From a checkpoint of a small image captioner.
Training: soap at rate 0.0027, 8800 steps, batches of 192.
Data: trained on photos of plants and fungi (iNaturalist), 45211 training examples, 37.4 epochs.
Rows from block 3 of the text decoder, named by matrix and row number. Rows with one number belong to one neuron. Each number is 500 + 40 x the weight over its row's rms, rounded and kept within 0 to 999. All counts start at 0. Numbers have three digits each. After the name is the row's rms in percent of the matrix's.
# fc1: MLP up (decoder.blocks.3.mlp.fc1.weight, 1280x320), inputs 214-319
# fc2: MLP down (decoder.blocks.3.mlp.fc2.weight, 320x1280, transposed), outputs 214-319
fc1.1004 090:579428545535542551510479464446512505521563497467525573542509518450486442542451498510535530584517593484540473496473527532540455568519480539506530544531486442551521493548537491441479490519397473552541473548574587500434529530463487500486583472492513521530524466540401480437491495512462527576463542509545470530466466537474
fc2.1004 091:479476468509505507576522535508490477490448485479502621551490542471501514479481516524494545525466475462464542499462506501509455515436598456559563539520487508533509547522540479500513464478597487572531431517498515474483590521485550490539441565465511457468582450495528469466559494567478536505426535458454460454535475527466
fc1.1005 109:471529477521467510425462518536497579484572535426504526494441521522541471409481528565472507510475493560527420511494541467465497500563459444496556454515472569504543499498457543531457549532434470516491567525510527556504522545486512488542506500561497493483511483437504492475516476463502533574484519504532510484544470448489
fc2.1005 101:450497559535474542428458457523498463488504518496567486503494453434512512543520569553475541526505507520526429528539544494441481503579499516451489501452432578514497518546510554540461491534439502581560514481486593530447555569439501478473482484499502529538549533479481453483476441442477464516401488432551499430553495536496
fc1.1006 088:523533509498504460476547536470540570526500511529451447555510471517505510445550456552547529525445474515440502459492455446483522510454521493413478445570484592485566445494432493490425441435498528437445442483463456532535567559548495539542551507523550469466488513518470509501484499497436474494531546531516511499511466533469
fc2.1006 092:487508503531486514569510526512566530488553446530528423539547485494452500559478554501482507432470526471478495442482433509478517590517562487457485474521583531439531495465498481480447543496540494530502520488472439572500511550492513515472552539579501544477533473480439560435583448454513466475489497452475498432459506562534
fc1.1007 108:553557567536580486459545471408422482554521485576473542522513532499487440441525514463451507499512523515579511447511503470431540551502539455535488506513485496468485483399601528435467442513527548422460489445465479470550595546523562510505510565552537534485536425488486500512508432489509461557469479529484442488488528520527
fc2.1007 108:532531551491480494484572528443399489608524519498470521446453505482445504485537551443498506493572485512471504475512526495464507550532445479434495508507519509409468504438527516514486529545535530454442522526502456516544515490523460530544579538533622457507525472488510507491519419481493491484533507457438478476513517524567
fc1.1008 089:468468510503499517490500485493513522492488447527493442586478542538496586470514520488470495500513564539452487456472503557507541552432532475532460456493480526549483529442485504445484452478492529476499508546554542485501494489483556488483519473496496535481492530494548532531534501472478495456533462495573499490560501508570
fc2.1008 095:506533513505471488521511449471525471564473531500495469440523492465474499486487551512427461534433543495475467507608513457469416555479600536505522577475489524479513444454447499426510529599512565565510502576481515498505491441568547433542414488563520480534483480571434424407439481460477578507477543563503413518475476510573
fc1.1009 086:537544518496562469586526468550440566514549589542525502534531492446471510486515475495515482494448535457491446593481500412485501549545543448512462496505432435451555510537490429534503436528599535475492487580521500470526504531486531553548408471418420505533485531498518518427480547449498499468495516445500463509494545490524
fc2.1009 090:534494501486531516557431475484503470485484477544467474465487500458600497510443554463525458477519545512491562535530516545525489510437512544526484515542517500501488501542411554526476528481522528425503493517490466508420465476484530555465407507576495517574509537510477551459556474510507542438514498448414508506532477465483
fc1.1010 101:492455485575501431512486551562521508495470525520496511543532460450540488495533523435520508496557445458511485478544504492592508510497541465524535504475514469445518543418503526540528507556543496455463440539494447515444502481429599466491559464493482565561547447474472444517500512494567500498462561505446497485496505501495
fc2.1010 095:523578537480511556553463515453475528441486506607475489439521445550481564461529501533565458481470519532543491581507513510519558472449497511497500519477548573495443537463504484443524471449515487496551466505467497501499475530469494513510561432464545493576497505506505460528482509516533467540499448505558497448499550575521
fc1.1011 108:549528470504509536513502551570574454542486540468498396440477511483493446515542479511444512537566573440480513510479541513533501544443501490469461536486482472420492541475507486547574484460513465445453459497489456503435470505567491508527502551528417482433519432463528462413551485575511536586491495493488512479507457413501
fc2.1011 116:504486539505495484526437501556491468549474500464525397465559512503500468529450549466523474536580482481413489492441551455503465506488527579533491574497518495472538507469521490506553531421505464501511519434502492500491494491469559425452532463548450411511497448490508425528592579500525491529509492538536574471508458491488
fc1.1012 092:466502476472475472529486434483484522493418497501501588469428509437494478502516517493531429535493416470520485506545478449504504577444473483458436478554503489475553479509529464541475489567453495569468477570424578480484531483528531467510357427510465525492511564529486603535516530545555549476536444477562479518521513548511
fc2.1012 096:495560462534499514479482487493471457489522493500602470520546499516468501474472533533463554482523559447400558525557490516487538477534511545556537518536459481459553495553520550467444505485530480480455525498464562523487572509485530568559467513505509546524517506464458500490536446523533549439563575546609519465545540426474
fc1.1013 112:556524463455533529489497509483531569508517449533423509484518515471481469440584485518456510460487471456472529470466529408411561514513534418459510443481451449421444497514482503438500489496436427507483460495440515561482475540461449499503454493463437517527479564501507528510491550560520515500453461466564474535532504418480
fc2.1013 115:435480507474573486392511515500478554549506496543524501467503463528519489522464546551572430497511431481475526421534507493516584488519544468465506518458470515508439485440478441454543582459449507522487504421473499533446497482477507387538477527442576470503512558550518541485534572554543511444483468423502470516459583425547
fc1.1014 127:557496562435529498518502505507479518518461497525515520488463481525531476474528502503460513538531444534586579516476464492492519439477536479516447493574522464512456487514477514470498526506457482518488488525545531412505531353501491476488526513441519559462524473538479410504550452528424531514476525479514489486502527435555
fc2.1014 125:549518523503459509525490515476419508405493479435498456507556465513492471505557509434499551492533465537567582515539442462533532451497508543455481468489507456543479450466475543477479534548436493493457513512547454502536546414461465482506525532453539542442544539554527443508486450581482565498551563445524422506520533495494
fc1.1015 098:564498490551583511508517530485507504469539563474495500497446458465457483448402531515462530454489520542537511459485508547520519509513516468450558444510545509520477518459507547447467435477421567535529490537471550494510585566546465463511496555499533584509485558416512495506506447493449534472561500468502490482474451543536
fc2.1015 099:525454479557518493601565440522453490515455431451547547578480511491547451561526487505502493526518471495430436542465502492564459498537520539433501494521489472479516440453570571554492556396478489503498510504527470489564500558555540520454496508438450490536473517538553535380478504558516519493514457455528526520494465471496
fc1.1016 086:564501572535488482506472414529441445472468496503538474524452472559451482461516491495502505467432524584577413491528425483512546481536495522512478521448501482492527482483531495535466498509423503430514606559475482511515377506563559513559428517488486540547511487541444505528468551493517511498516493521530483516549543571510
fc2.1016 102:443486451493455476490435534494504458505532480538635468570495470449463492590500474509474518505477520536467459447534572516485460515484558463535492509479491522474526470587462495491473552517499505485490515414459465561518523498451487511547489493464491544474481452426463520523466507591539482458527489511545506437447509458461
fc1.1017 111:530496477513557580533513495496556545520508466472600441443504539561472498494562427489440509528481533524487533490543520514490386523556481523473516501500503427473475500472510464432499537475463484493550510553465452519529511464470594561565509519496493504452499488540526543464458559475500530477544476500493482512462522594468
fc2.1017 112:495467461534481542487470507503577522484500487525543432456478472436496452505460510529481507555477493491461507466541530466450544544512448500483506508511567417459524502447500501481469556568469491445578529492513450498473585536410530547564555547498642502448499494501500519533477580531543511488548536427466489496534502603507
fc1.1018 091:520492494520475465554594506444482466605494495454502565510490527470508442514503491518565450510488474572492456516487518548528499534531500522353463493483419458548532570532527523449452536565472444535482565526522475516531531570468495561539506434523483468518532535499483498565479455556478544482544475485507516509497492526501
fc2.1018 096:500464508472565446514550469566525612466488501453457481538526489451491442488503524531504476465445534554473603464432497526472510467508429524521514487532561476451501503479558517514556486454504521551519529461476519463584529481501482563501567517539511552476512509447431536489482503476474486451542551525432492438522513500502
fc1.1019 089:438505508452519442484589540545454576465435506469444536549420568496527510479468483458490557466449534468520489479598497506508493521541489474473589464484555561509493591488480407513423544490491437500514548571450488458535509458509554470472449516502512419408469535482484518446474500506555450470511490482457544468488555493528
fc2.1019 093:519511484528531460588495476438479530512503511465500494508533534504554489479494506477506488537548555482560474494483506577481512466458457453548531560476529520496470526507500411482543485421499431556422443528540565526450504501460546604466546537489509534554485541510461517460496510553480550515478498556509440492514531505443
fc1.1020 092:474544518569478470515468575506481454591469489475470483580499544524505506463517561534535562476557471480543442500528535533496549512461494549480494522587515471531534489521481535515491528528537528416499503453384558458496404503454532493475501484495478522494470482530514578560515535511553582478509568509414454491484521570517
fc2.1020 097:477427384389493574520453504419477467504518518494489530473499555529496521494549513519503483437536531518532490572534480488467517528557494482534530527512532542529566530472519522572528471476595443465509577496497473456512498480400589547533495472544479462528536593454461483447358465551505465553550518497453501559494504509510
fc1.1021 086:481419614504556558448471518398455492433483507437485536504523508456467517500488465509532453538442517495501468517490515508538468478517500554518528473535465506496486576492506483450496516530565592520553498469531452489498516517542492577526483505547513492455467458513567480557423495498514461470475574532529478491509498559434
fc2.1021 090:516468474486501541506472529488430466543569517535520544491436512510474574507514531577468531468419527549487427484550437573516543541535481534473489523459525448466595509550568517534573438522498562476477494494500513554518505509536539521508463473446549469563498502494447475530532523443508497541446549575527497438513534443487
fc1.1022 092:482459524462488562546522538520482558501559505470465490500523448485474494424519488495479558439539515453458538495520517508465562492474540469429496428526478483492513463494552497545531487505521548522550499469542495517474518465479487539518492439500502489441453478525468509453454444422453556476536471510500427501547492540439
fc2.1022 103:528511564474508450515525496558452524479593525487478518372559431518498479420507552459587507509504561459507455492432491451491568520508493499513534479550476537484503501520486422541471539466468470512527464500540473416481495523445462497548551505577474403494435464534452481444466466476548517469565502542529455567459556482512
fc1.1023 124:427489403533453462496518507541527568528516518529513499462430556488494496470496549508455519512546508520534382490563529439462486472468511514459512481536472486517472484565572561550492610468532506477496459597493531581525468533468488493438506476555448556476540513492443521516506461505541524479469521489526492529521511476452
fc2.1023 112:444467483532506520490492457564579520469522503493468524463495537396452523537517433458457495485537461466534384507566506529427470415444518515460484457486469434466492501472485534516524519494541488518519465502484532555457465498493479478441490488589451567528500512434418502569484558489506524497458551493554570591505546530500
fc1.1024 090:450490412465548503495576508429522533436547547474489492595577504477515506472556507566491535494515555432455521504448443470493511516512579471481436555574504557524526451551537461519484518529519512524539533498498480502466587535532552486428573527560490530576513490525480531451477548485540411573567516503497478439540486437492
fc2.1024 092:449510463519518453452558497542524541568539578459572474454506541526504510498490537477526531531494567422462529510497492552457570483546477551524403509448423430463479498492561482496494483461502550454409486442485534474494473474548483447461505445447492554539514510453479488485486554534466505527524511476516487463524542492417
fc1.1025 089:457479509533536499578528501531481473604480482467458546518483531495558558517492451542420591560441535473506524473526543476505466527511604546520493474478448537573506464469586551512482497551421505410536500471518504525523510471454462405495540440509447508441514510517527512553391503442508514514515475501508455497537475446469
fc2.1025 095:529440514561545482538487484521518489535549530567516492478467523447481485550442511508521473572482610489529492563500538547498501440426500451577550461517605567500459405474573446542442477439467489556411503549536514526436556479493493500493506579512469429451427531519501519428465485462476539494439512500524426477477431436492
fc1.1026 118:504464510474487423467509446498517493538565541448510529452479543484582497554502532565454567487517430522513466502492510499528414492456488553598445499546528470549457550501541490439493514523511488454480501596496529494352533461495480439514545511461441458512497492494467463517525428478434486483425478527528497465441518486484
fc2.1026 116:486475500482527534535491480451520545447473515510549509462455443408512427572547548582450557487536460505528413518486544492509451500522538495526556479535526462490480454548513514470512522467478504476547513510498427456424549506513483555461510462504486435466542519523508449520496498523477539536391481540534496567505560499531
fc1.1027 087:540497543526498464516477489405416519545476482485533492495473503454479463491526587499415424469526473483534530495495440478505500479419506518484511423543384446574416566558527570470455491514484507555499495511536425394500480554547522477511472529523460512523483398403537477520530572515449490492524496508560495482523510472548
fc2.1027 099:538475518439521515502496497454479458515470492519500486550520482501424520503488503405497552467531514527463538498511466507420565447589472449459537499520528501453513439504483511473497544436523553528501528459504492536472553551555481452467496468474502568538499483526506498490497447444526497490512522460524414489484463513523
fc1.1028 090:459487545490458530464494509544479477463539507505540504516530503497543523499513451526524555448469443522447600542515522509515525528424512534538508480535479538560423461470585520534450530494501524511485484458543531544485495652536507497435521536533519561549522437435510456536463556549533491483476483542525554498524468526411
fc2.1028 091:486517503550515459464573466556457558507444524539458480386535510462475474529470487532581468456435451507459469524498523430443544476534543492578462456513496475547453522473496445543506508462548451523526443539552546484484578541458496434509499475538523606490494424501531471478500575470528459461511517482517496448511441527505
fc1.1029 100:499563575458497548527490600491529568498429477482481470565441476456498503491470516517498488554434545547519428509585481499538515545488471496470500536420512524566524512483483486507430502447499487565534477594511463542541505472467572515515519497508554582468502482449582549503580520511480510461463499545517471516501471465473
fc2.1029 086:517524545517483396462500542480532486453504482518478468486488509437537516488536486476483516537458481538496494508527516473490459527520402555519506494509476511519604510485463421542472496512535496557469494512522515533472534525458542538520438473498475494509505566508470417458517547550511496548530532482516506501464453520468
fc1.1030 090:528463494526558530503544449618530440429474476455457490424452484516509542400469425473447550553520429481513485486496525505522491510484430490564469468541479461488557450458461430522502440536485433545433520552467557480497562501510499565483501552514452570489528493520503520490437510438534521503447478404445481537559473528517
fc2.1030 098:534427496470512530521516466483452404462452574478485491439524517491491518495505537499393490596458539524544485525514516555510486521487455564460536507486517501524497537472506452502486512524461519479543528542476454531547492548476558468501484504422484508544465502498457483449464427561521513518476446535504480463535528516474
fc1.1031 088:453540587468504479520516540505468522464481492546480531470522531426504512455494584418450547456488490465567491504490560466539561556449524490574455548533475547505501502488440509522413585505571488413526464503482548499480448414528512500549454422462403472500487538526477575528538439472492467517485544520494523493534549522506
fc2.1031 096:511563506559499503476474514532514568526526472590522473441478510485504443522507510500583502539453539468480559425546510436480532448480515499491514520492528488503516486512533490496452511503482460540423481442559535444453438444436482567550499475540465520458483497495459481540508479486497509461549536443504509439591510454498
fc1.1032 108:499453425517500504488459495504485534483502425467495563518519519518472491410541491460521493439471536573462453546511495531549411520534461561399472517414485472535469517580475520431530479519480506496497452601514478536464490532528463499438460547460536449501446506436521469577488506489504532473492480559561500545516449522439
fc2.1032 112:576472390488484515451487535488506511445497412432519544545539500527470476466545531446502479447553503535520430509515472535528479572603500525434459509448482440469465491498517540486519494503583436494434556506508411546430491551540532416444462492547545451554500500436486432487505496552501508447550502546564497511502450569540
fc1.1033 095:507523507561540495513560476514485512494431487459456534473483464460478533473518534534485555518506535463475400497536477441412520495468594460501505551590534501528472514538556502501547507452510545524410482474555475546484540526463564492490469542503537456519454473441454445495451547481472462504572544517624494505480520530480
fc2.1033 093:510497502443472454474467519493503495516515469431528475530576520471496512549479411438416500434489545498531552524437520484472562489482513449480478578479498482548561565496517492487481440526450509506477523477555513504572496524435514475481538464566534374529505468434510463507463422529531482491589528493486491587460567449582
fc1.1034 092:511502470518457487474425554425428537478533452457452453466507476453535551520478518510538530559446536604448544492486504509558440516514531524479491462514509474554505511460465538535449551459509448536493424450515581559515508494463531474523438434527518462514482499484500541572456541464543513407477559538478594505449494492538
fc2.1034 105:466542521504472447484507452532563498489435491438453514460515450490476490589437495531470471578457540473530536547523535562569466459477451518467499465537512476579435472603518507465515563464555501531485517573535516465539450517460446479474465484584533485462493583452560450505536548477519472495556497532602496501476466546542
fc1.1035 084:514468476440505548424524378455547552544512530511463441560461548439535502464521540533449502518529460558482468513516489533439471507525460439559487527478419478473479429519496485441522504469440520432525484507515508498521526487485514523559477515542465566521551514395546491540515434513568479456518423537573513480531559492507
fc2.1035 091:446539490478536460505466570494497506506510573584484440480493545469503466498537543432490471512445546493523457444544474520427428503525460455461555536534436499442529492410490510393553433536483491482452494491544530420511516431561516479405546571556532523477512456503494489483501511486476528478545525574493470503467536510492
fc1.1036 121:473577518528509517495492460496433524432473464483581458500538490539505505498492531494488470498491554513456463548465449482513440509496480511518499474540448514559515566372475470473507479478465472500486431503503482433534541558525498528481463470460506535506463517486505535491495585522506516503559411470537423506469479522513
fc2.1036 117:457496495489477516462404436562425511500528484477510480524564505535536528552468546467468543530529481488498440560503481468471492489477524553518587475509470543519537541382430466565541425469475506497507490445502473496518486534518484493514452518544515523501483483487485517555504499525500500564602440403536468506518439468522
fc1.1037 107:531575535566514431538533516572568549501470506482504508522416469435463478501531520511507564456546532486464495515495496478473501549545463486510496454529439496541451500453453508557476545536517449463428514542410495420505545578515485480481527487487470550479476447428559498466503483457503510504536487510543464476560540571543
fc2.1037 103:576462546453522467521499506494565449496504494551430502516444503481528453489511511463547531483497456512496532570497504418498471560532472410501552460438425520514474479479467538499455599490506516439482489517474508497484548541496538477512520492472537462537516472471487444499466509506450446486487488471565503487507561562552
fc1.1038 109:489451554547495482513452454558498452438521505538459522524510452571534501450479513506461511558535543486545462487536493524482500500526448503481558490503463477500458503541546517512525428520444485521481484525562494488477492582547456604513511505565543513464450497519470497492511620473573487491526489460403497493520514503511
fc2.1038 109:433465513464461459499441481525477530407513478540465477496517526428474523509507502556432498529555515474549459490506455447508485536518475522518497434437493501555470511522527545475537441510459488536502508510554491544483501482490439524496455544543545509488521477524476500520544546544480494450647535432437422580518502524530
fc1.1039 111:504524477543481551530507454423528472458547522495564535528529541502487475518449520566572483493468465528551473515545529563423494499488456460533466430581579513541509505530508494461504512484538428510436567546505456451499411458512465497485535487488519467470467482482501480511521587544394551510485452539497447460480537461546
fc2.1039 113:452461475522472508469508462446495468493501434480536528483484506485469469484539548555574497537500477495526504470517594536554494499511478479565446470546559523491475483458468457531484464495574506583491572490463459492445523450512515506486575497486543521441511504544494488500488502526433494427488430502516418538485562428536
fc1.1040 089:495514501521486491525481466444524531442545469459485492554528563534541437462440430412436467499505520476483502487520474478499477504513559559447430476479415505459552536476556516518532460477471464495455515557549427504488464469505504481551483480546529455415544556509440441524521467467426403509558457530570499447474515496475
fc2.1040 087:446481582487510589466446543427521486459495499510502537533493477442556488522528533381518390473575514596516501565506502506468502525487529468440499501469542562544488485428486524467492462530577498503538502465529481557493502394528528446467487552520529459526556558562508439468524522462514501459576473474436525509474472481497
fc1.1041 114:546497436490430581501551540517493548526451495559543497482493526513503511436544562516570473543525465503550488481534485528509533451463470526507497489540447450441474476481451520496434473431539507483517526581452436431425435585478478515457491489451478498462448499569477491561490505457547471462509483543498494489518478514481
fc2.1041 115:485540509537480482509464464523530447475523505561521479543509524471504528514502574492497461575545490487547596490485528468607514497474497568534490474556395444486459495451455505443493486492517555455485517486540502441439477542480510494418567498481526509488462506543543541580387568460460519460544543526511541490507506439516
fc1.1042 094:566452528520450497526548469546593478524467461473507485518540465560534489492473513496552556472506473562593503507501476486591471546433478475451570503446491463446579560502514522466505491568467509587468475546553546585480462497516524485531500506455436454507528480511441527477539542463458522454487432455565524508491572546537
fc2.1042 100:456524546465478529458519507486521467506490477520449511415488505475454582522547507496530546479502472430447529491461516522492414500555508494572528523456456562533499503489518486527475502527458505536453463543545527538446483481490519497502506575528493505489578448468559491474452542440496533548526533503524478469546484515413
fc1.1043 108:550464477544510467476530495447523492444489487491526477530441505550459465451512536518465511516522441482544517513535549505492488568512517415459520448581493481512491549539489574530531460393554485539365508470547518523497448522539489392457474468459453518467481499509475432562505476439522496475481554499464447513482525456542
fc2.1043 089:494505449528483547444533466441503488437481462492509522453433575436448483531533531475442476498505473537533543502512552496454538523482448504468533391522467510488509476546411609531509514426557489444458465444557491548515483495553533407495441508522467554492530602545462468476491501521493497527506489486553483556450545527533
fc1.1044 111:480552435507602557479443479502481554554500480564558434498500520536518431505463503446457502520484522496561501528496434476505419505484501477516542531479450498476502466437483470486604465487499537490541579547458459504498540471487476476578543521466460513455468485549562534559482527447531542456472497491491517472570429497502
fc2.1044 109:495514454497499578503484514527492553511501449484477436570475547555499414536491507479507465594479534471470453494483462510527475545430527471515426542466488556512462465409506468484565489426499583463491502478478444510488423407588482494574534549541505482500476533537493498531484473485523547446465497469534492508573505489500
fc1.1045 115:582458517498480454636453451522549470520511566498513474539403443429545505458483508459486486502476462522500494478525522526461538454531510457512464561540540465514519501476492462445490454479502521458506468524522509505491504464514474480488498539485472534450548512473452522501497521568466515484512522478508476487489485521449
fc2.1045 110:590507546434512455542468492480487492404539494454509440533496455494477499533544512424479548455556531498566499482484495540490497448542517501491502548507503456465503478495524468380428454506466540485499516469542527550525500455422505550485535517508562530475516546489481500518436513622532521485524516434433438493496462552562
fc1.1046 117:442483482494440512476442499463550521532484533530483518479615513552556543503444543495475545489543482488515430490449501519496480471507421470462488511473499374546491495488522434467450571598471507522507433486498555573559388473528545444525543519529498548482496512519524478478468560508501539488491525480606511496530528494550
fc2.1046 114:520502558446447489500497540453546494515501451536460433529561487507428506454487493486492536527519484502470428453500526566551481456468523461527481463508485519582570491493494442524500472538465538495412424483431460506513514421551462507508548476479541539471511470560534484468484543517460554546526528485533501473554614491501
fc1.1047 088:511611543467427545469572524482426584549499502453554518638506503574461434540554426448485472471490564462473521516553514560498480512489456533436497582520522538479516462506547481535467441422540503468544490530511523497535457545477487472491412491499497526506504537492515510480475457508511539477499489481437428512442467460496
fc2.1047 094:523523511540521466488522533510497444463444503475463488500517452499455511505516545423566512538572437462493540457462425492420491491532504461471513465495540511481540525501468441551550542568512446512448510493477513496523495484484448509481497577502504532536523460549454454480451475505519557561525497430514527472445527595470
fc1.1048 089:494499474471450500580431504516466525608478460456453524565408481507494478461521569495526460459499487498499562506511526460477507564471484496432548515541534473562471458524466507529500497513511499473455482496513540519562545468520551460526543536535465457403538439419514455433483534435537521513530552501460493525481528505437
fc2.1048 095:555546512515528468503526458484516456598475445500481557494540487458461568454507431503472562518510499489490599484441457497438520527533526478448501540487575495489548509495467506541494567432506538553490506490491460542511555507534523427479465479526560520582527513485531493480497402424515400493568440459521488490493489485514
fc1.1049 116:499507464520500506521489545525525495494594496451507594437552627621509430491517499592503510498476550566551439472466515543541517522587460505502541476563466504484518519476504467542485545516544494494474489525507485509544464494515531519498544467500502517512466461484471563412491482440463458525483599548470444466474494480538
fc2.1049 122:534547541496470539510478524483485497534518500453541550504535540544473483491493505547544512523505548459508468517501516539527548551569557542472538467537513503432558495449499547512459512614550518473452516493516544502538579452511470490472521470484546441507536457495498479452461489445546522449460503494487421447575528575559
fc1.1050 087:438529486528431569460536469489511553572417524439462538525510486515512590526448515452566528533487526502505497404574530457464509490531454467488451530498559531490441493531488497477452447511449498428486419549505553426531499514513566455510545533487451483478544549483436491470503468492520533442404569459463497482496529489491
fc2.1050 100:528570503501512539607492560525468500475542500499437540462453433469438545499476510474491426535543553407520536455508526461501522438495516541462520462489549507482466496484467462489471474527503507466497460444528482560538511490486500460537498515457461489471446474443467523496483509487574467484574460537495456453469519512502
fc1.1051 148:554537505475474457595544564416467515486407517533466474557483535523457485467476539471498571520524532507582476446496479485535517452515454475498485533534501460495474530598542545539521483554457544532538550516528511544548479461471542534436489480516450503472504510499467527504505481473428435507449516507475507522435582494517
fc2.1051 169:550492525502509529612496488441489547437487524580514433496499460469533485518524523434468552489508517543508410411531536479532447497554465445512476516546526496521485479580551542547489512540487525526563476497490492553497483444476540533369561488515519521475492513555459487502498522503529438498410515520459570556452555549501
fc1.1052 088:549497452485463458466464486406434499507497446432507431582502497466537495497544558535479468475505483496474477487456515529478534475440556468470472468564417472494563530502452503505461489482491469543495554488497510507507589486511526507467457515520462517436460413501511480488447451447545448506502459476485593501526531510512
fc2.1052 097:511483457471539469505448483514420579542474521576451498462485473502478485467502499548523525536402517496497464601562476488462484510554476480457502566485583528483464407512528503543471549442556525517541521452576454569486455446565509566567540502526547587549508489521481442472536435488470438504425554479510494431486441481517
fc1.1053 114:506441519519487430452510600480555512475534488518439507493503388505493469468575456510520568500509484472501483481551550517477526455458410515535543512502513533539544500510448550433472601528505515458479420500530531532415463517495511563487569467568525425487485533485502482442459520558433497556512494520419469488460496472547
fc2.1053 113:569464527507498475429462510512590528530546523475415579526512471491514503534507486478446506506543452533485492502523535500589559502555538544538546574467536540534475457527454561414510580554530514511520517409524515505523498483476485558473477494495609443508496472463497498455457528495474476479489486537442521489461464494565
fc1.1054 114:476498513500483519416524443469572480572525535511496549484481531529472500519438475514574480515528477505532447463473580547467456519457505413384547474489523435496463577494539534458505476498472435469473499456437461505474502470488464452456518453536514606499435445545525476512470523480549547509536559545427503449482496498497
fc2.1054 112:459521554471497502549543536463504513510504491506530517453513455498442524533391452426490446492507426547479498507443559492491530493516470483468538504459503485492477519538494535579516515475491482438507560393442462521525541468541453467493491518544610517594550467550488431523519497515475520504586571507458538504512529515522
fc1.1055 116:562518492528592472480530501525530505577548549544542436456538535472555554476524490498434423519485488535481426489569497482444478542483469497487414475516514507548475539433531487504532464521478473498509504470554463533481451578525511510507460535462529514477467526485475533563440518509503562473453516504472480492511528524483
fc2.1055 104:517493473504485444525489546472566470578495555539496434550463476515468504506477477476517449507422472496451461545510486408495503536560531474550383481549467490584487529453530491488487482585519482517501441491491505498532478515486549560571499471486599453506531499481439479519428584578499505456477527493469586576484526505521
fc1.1056 089:563486492538513521520513402527581561534602415428391502541465522544455494533440483486542425545506518517503497511447496488574558513408507490462552469544388430501508464430456475542505529518543566508460497451479496434540474515580522392501571421542472501509447567471488486476470523476502504532543476523508514489507495520473
fc2.1056 102:537545450500486552546479519536549518483461486447539580480533443501474442455545525575457468552371470437535489549537423423521515492529491554587514457431498465490487497502524497512549468577495603514477494550500497508429497523498544486573530568495569496502507408497476454455514558437481491474521441487488489514544553481527
fc1.1057 082:455458565508577508495493518475485417535505531483474453511517473495457547493458453544489490508510470448476466543479547468509473464530495534502491516488589495527463440549543472460465556478543443521387481566467556472500490452501527440529528480497487431494456535440472590504539468543556537523542488454464537473555470526497
fc2.1057 088:482516548497490493464557525464487433507520481477528455495508563611514439421484481521559479541455558497548549519483460519502424507492539456547487551552475480524510539538500522501439447497483484487517550495477497552498572531576501498544542557478445512462513502513464527477575508561512498534522513525474435474525489493444
fc1.1058 112:497450440505460498563506541445512521506536515513551508445522540515471460436512498591512566511544506511458525467535547437428460425505570433578414538502580504572507534460528505503482569500505424462484461559484483497506550584416540469489450524494473571432449503494489512563523431528505458564525493497553560430501479498554
fc2.1058 116:521470494472497497609476532447506482550517471499582468495520497498548538518532509593493527497503512511525478453521553549473423444488537417495451490559571528603502475480512480519529514486435459458520436472476466484491499555414561481516485520528493576486507488500580444538572429525514441557499499476593488462522442556518
fc1.1059 121:505475529527521476510505462511480525444502545506532529583501496552527471529412413421430482542514498562503498530502490479484448564501457566483585507563529504503532465508433547536455450514508491559546515540510454516502495495452446517570423470535508524511501520531466466492586475463474479503504542475442537509543481533483
fc2.1059 120:483402513493476482442490503538502511454548549536502507548536453536466462491526513491412489480481571494487484523573516507520517549464498549497616450548595449432554503536479457497533437571535492475520504471478483530477592523473506513539460529549571502542547560508480430558524576520556459502503534448451552477572505487474
fc1.1060 090:522554503501530521459572446464557553559525448499583491522524463484558453487576523513458556502543500460523555527474458534520499484492446471523484564520503494517494528409473456500523523507535491529469487495475496499491456480467545461440500493482468509520493553502494532506592515500510501526519430439519579502454500532494
fc2.1060 092:496511572481529482559530530516497518463465470502495560506561506437501502500491441450562545521487546483472435485565499409492518513453476528538512490498437484494467492492479497462533465445546490573533522577569473529549548460450546509509533450441520498521476532490448515518512555506420493446484549547502447486439490536524
fc1.1061 116:513529529512526548574443443519457549569560486527512460467549534515524574501521495504458532517580554500497432557520539499445444449514401509539541523559480474501462483436433486542521424487576467476504517541514481563498433499483508475543525477461509490515483564513527506545467503499530456473489466490530485515467463490429
fc2.1061 104:546498503498446519623453456522482440554485509486588467447476476515529526563530547543506470463495548464469393524580516495454454445534528475544493490440525448554507510452473456519515417488567518531506489457491510585502463446388573464522456429519532457561500548475541503524560521506567518485431441514569480505518518541548
fc1.1062 094:510439511466429543497489551538482481519566555501531488541473543552570488487444504509457501483456490423424540508471528457555470454446494474517461508544475467502509561509500526454482482451543445471508457568513517488504539457436421516536481530461444507467484496554522454560474517524485501503466549447485467463441562539425
fc2.1062 087:507428520508503549536506524575516506528594571525511477503510504508541523485478453552455523453520414498470535505462521427499512420462465503538453506544505477489519552447556520480460499512488516538489469524501567518528555460385468575469532536475461563494458584538527480483480526505527484454424499456508495631438551502486
fc1.1063 094:560529411440472453505497608601500486532510502479393498500443508517494485530507464485462548449534437499467545476576579546533572571533531505520517557496503560579530495474543403477462498478462534470532483462485531475576482471541456480473530559560491495526519474538509462515501471486511460503531491491573470528526511508477
fc2.1063 097:557546502506449441531476523460477481532491482488504528542505510551591528505500446555542518517463510424435466476494513505477485456486460515529531532464405466521544438514526519494493480466441483487506502514509492524489416477449461467550459461515480431512489482387487529547500411528427561474460500382514462472507552450491
fc1.1064 088:506483528590456500471522473562487520541517450506500513473539540437472533540527528454492436458436514502562497436492477469527526534473474493486536461516512515474528550532517488501487542533432463527478523592455536497503455485493547533510476488470525468491493531517468570507464506536478527461483503577491488474540574491435
fc2.1064 094:487490490516508467533490450484486492521423506557576523557467571528451540489487466562457514482469550413534448445445543512533550502541505507556500499441527465557570497497571569498411532536458395504486511501524556443498568452503481579532507459476490512482545493475481475516520491550433498464511477531509557456568441437536
fc1.1065 113:498480488544502483567543482506550489521544447464471547500529529519511454436464509504456503511494490580524570474527476548500507477589478460434554525460523487520454516447479612530522559547522534526490511451488494520448430475430496513534463474515493471466455479487465523551462504479548530525482518496445515497512490501488
fc2.1065 111:499493518510452540487511520570520444529498500472513439491462532493494519512516475492435471475496560531525533524495420525443439520577482560472510448453542525510480510426482577489504457566525519518459516471493509519455435485502528515520514486468519505480531490509453500461481556494499559539436568478522478478413486559459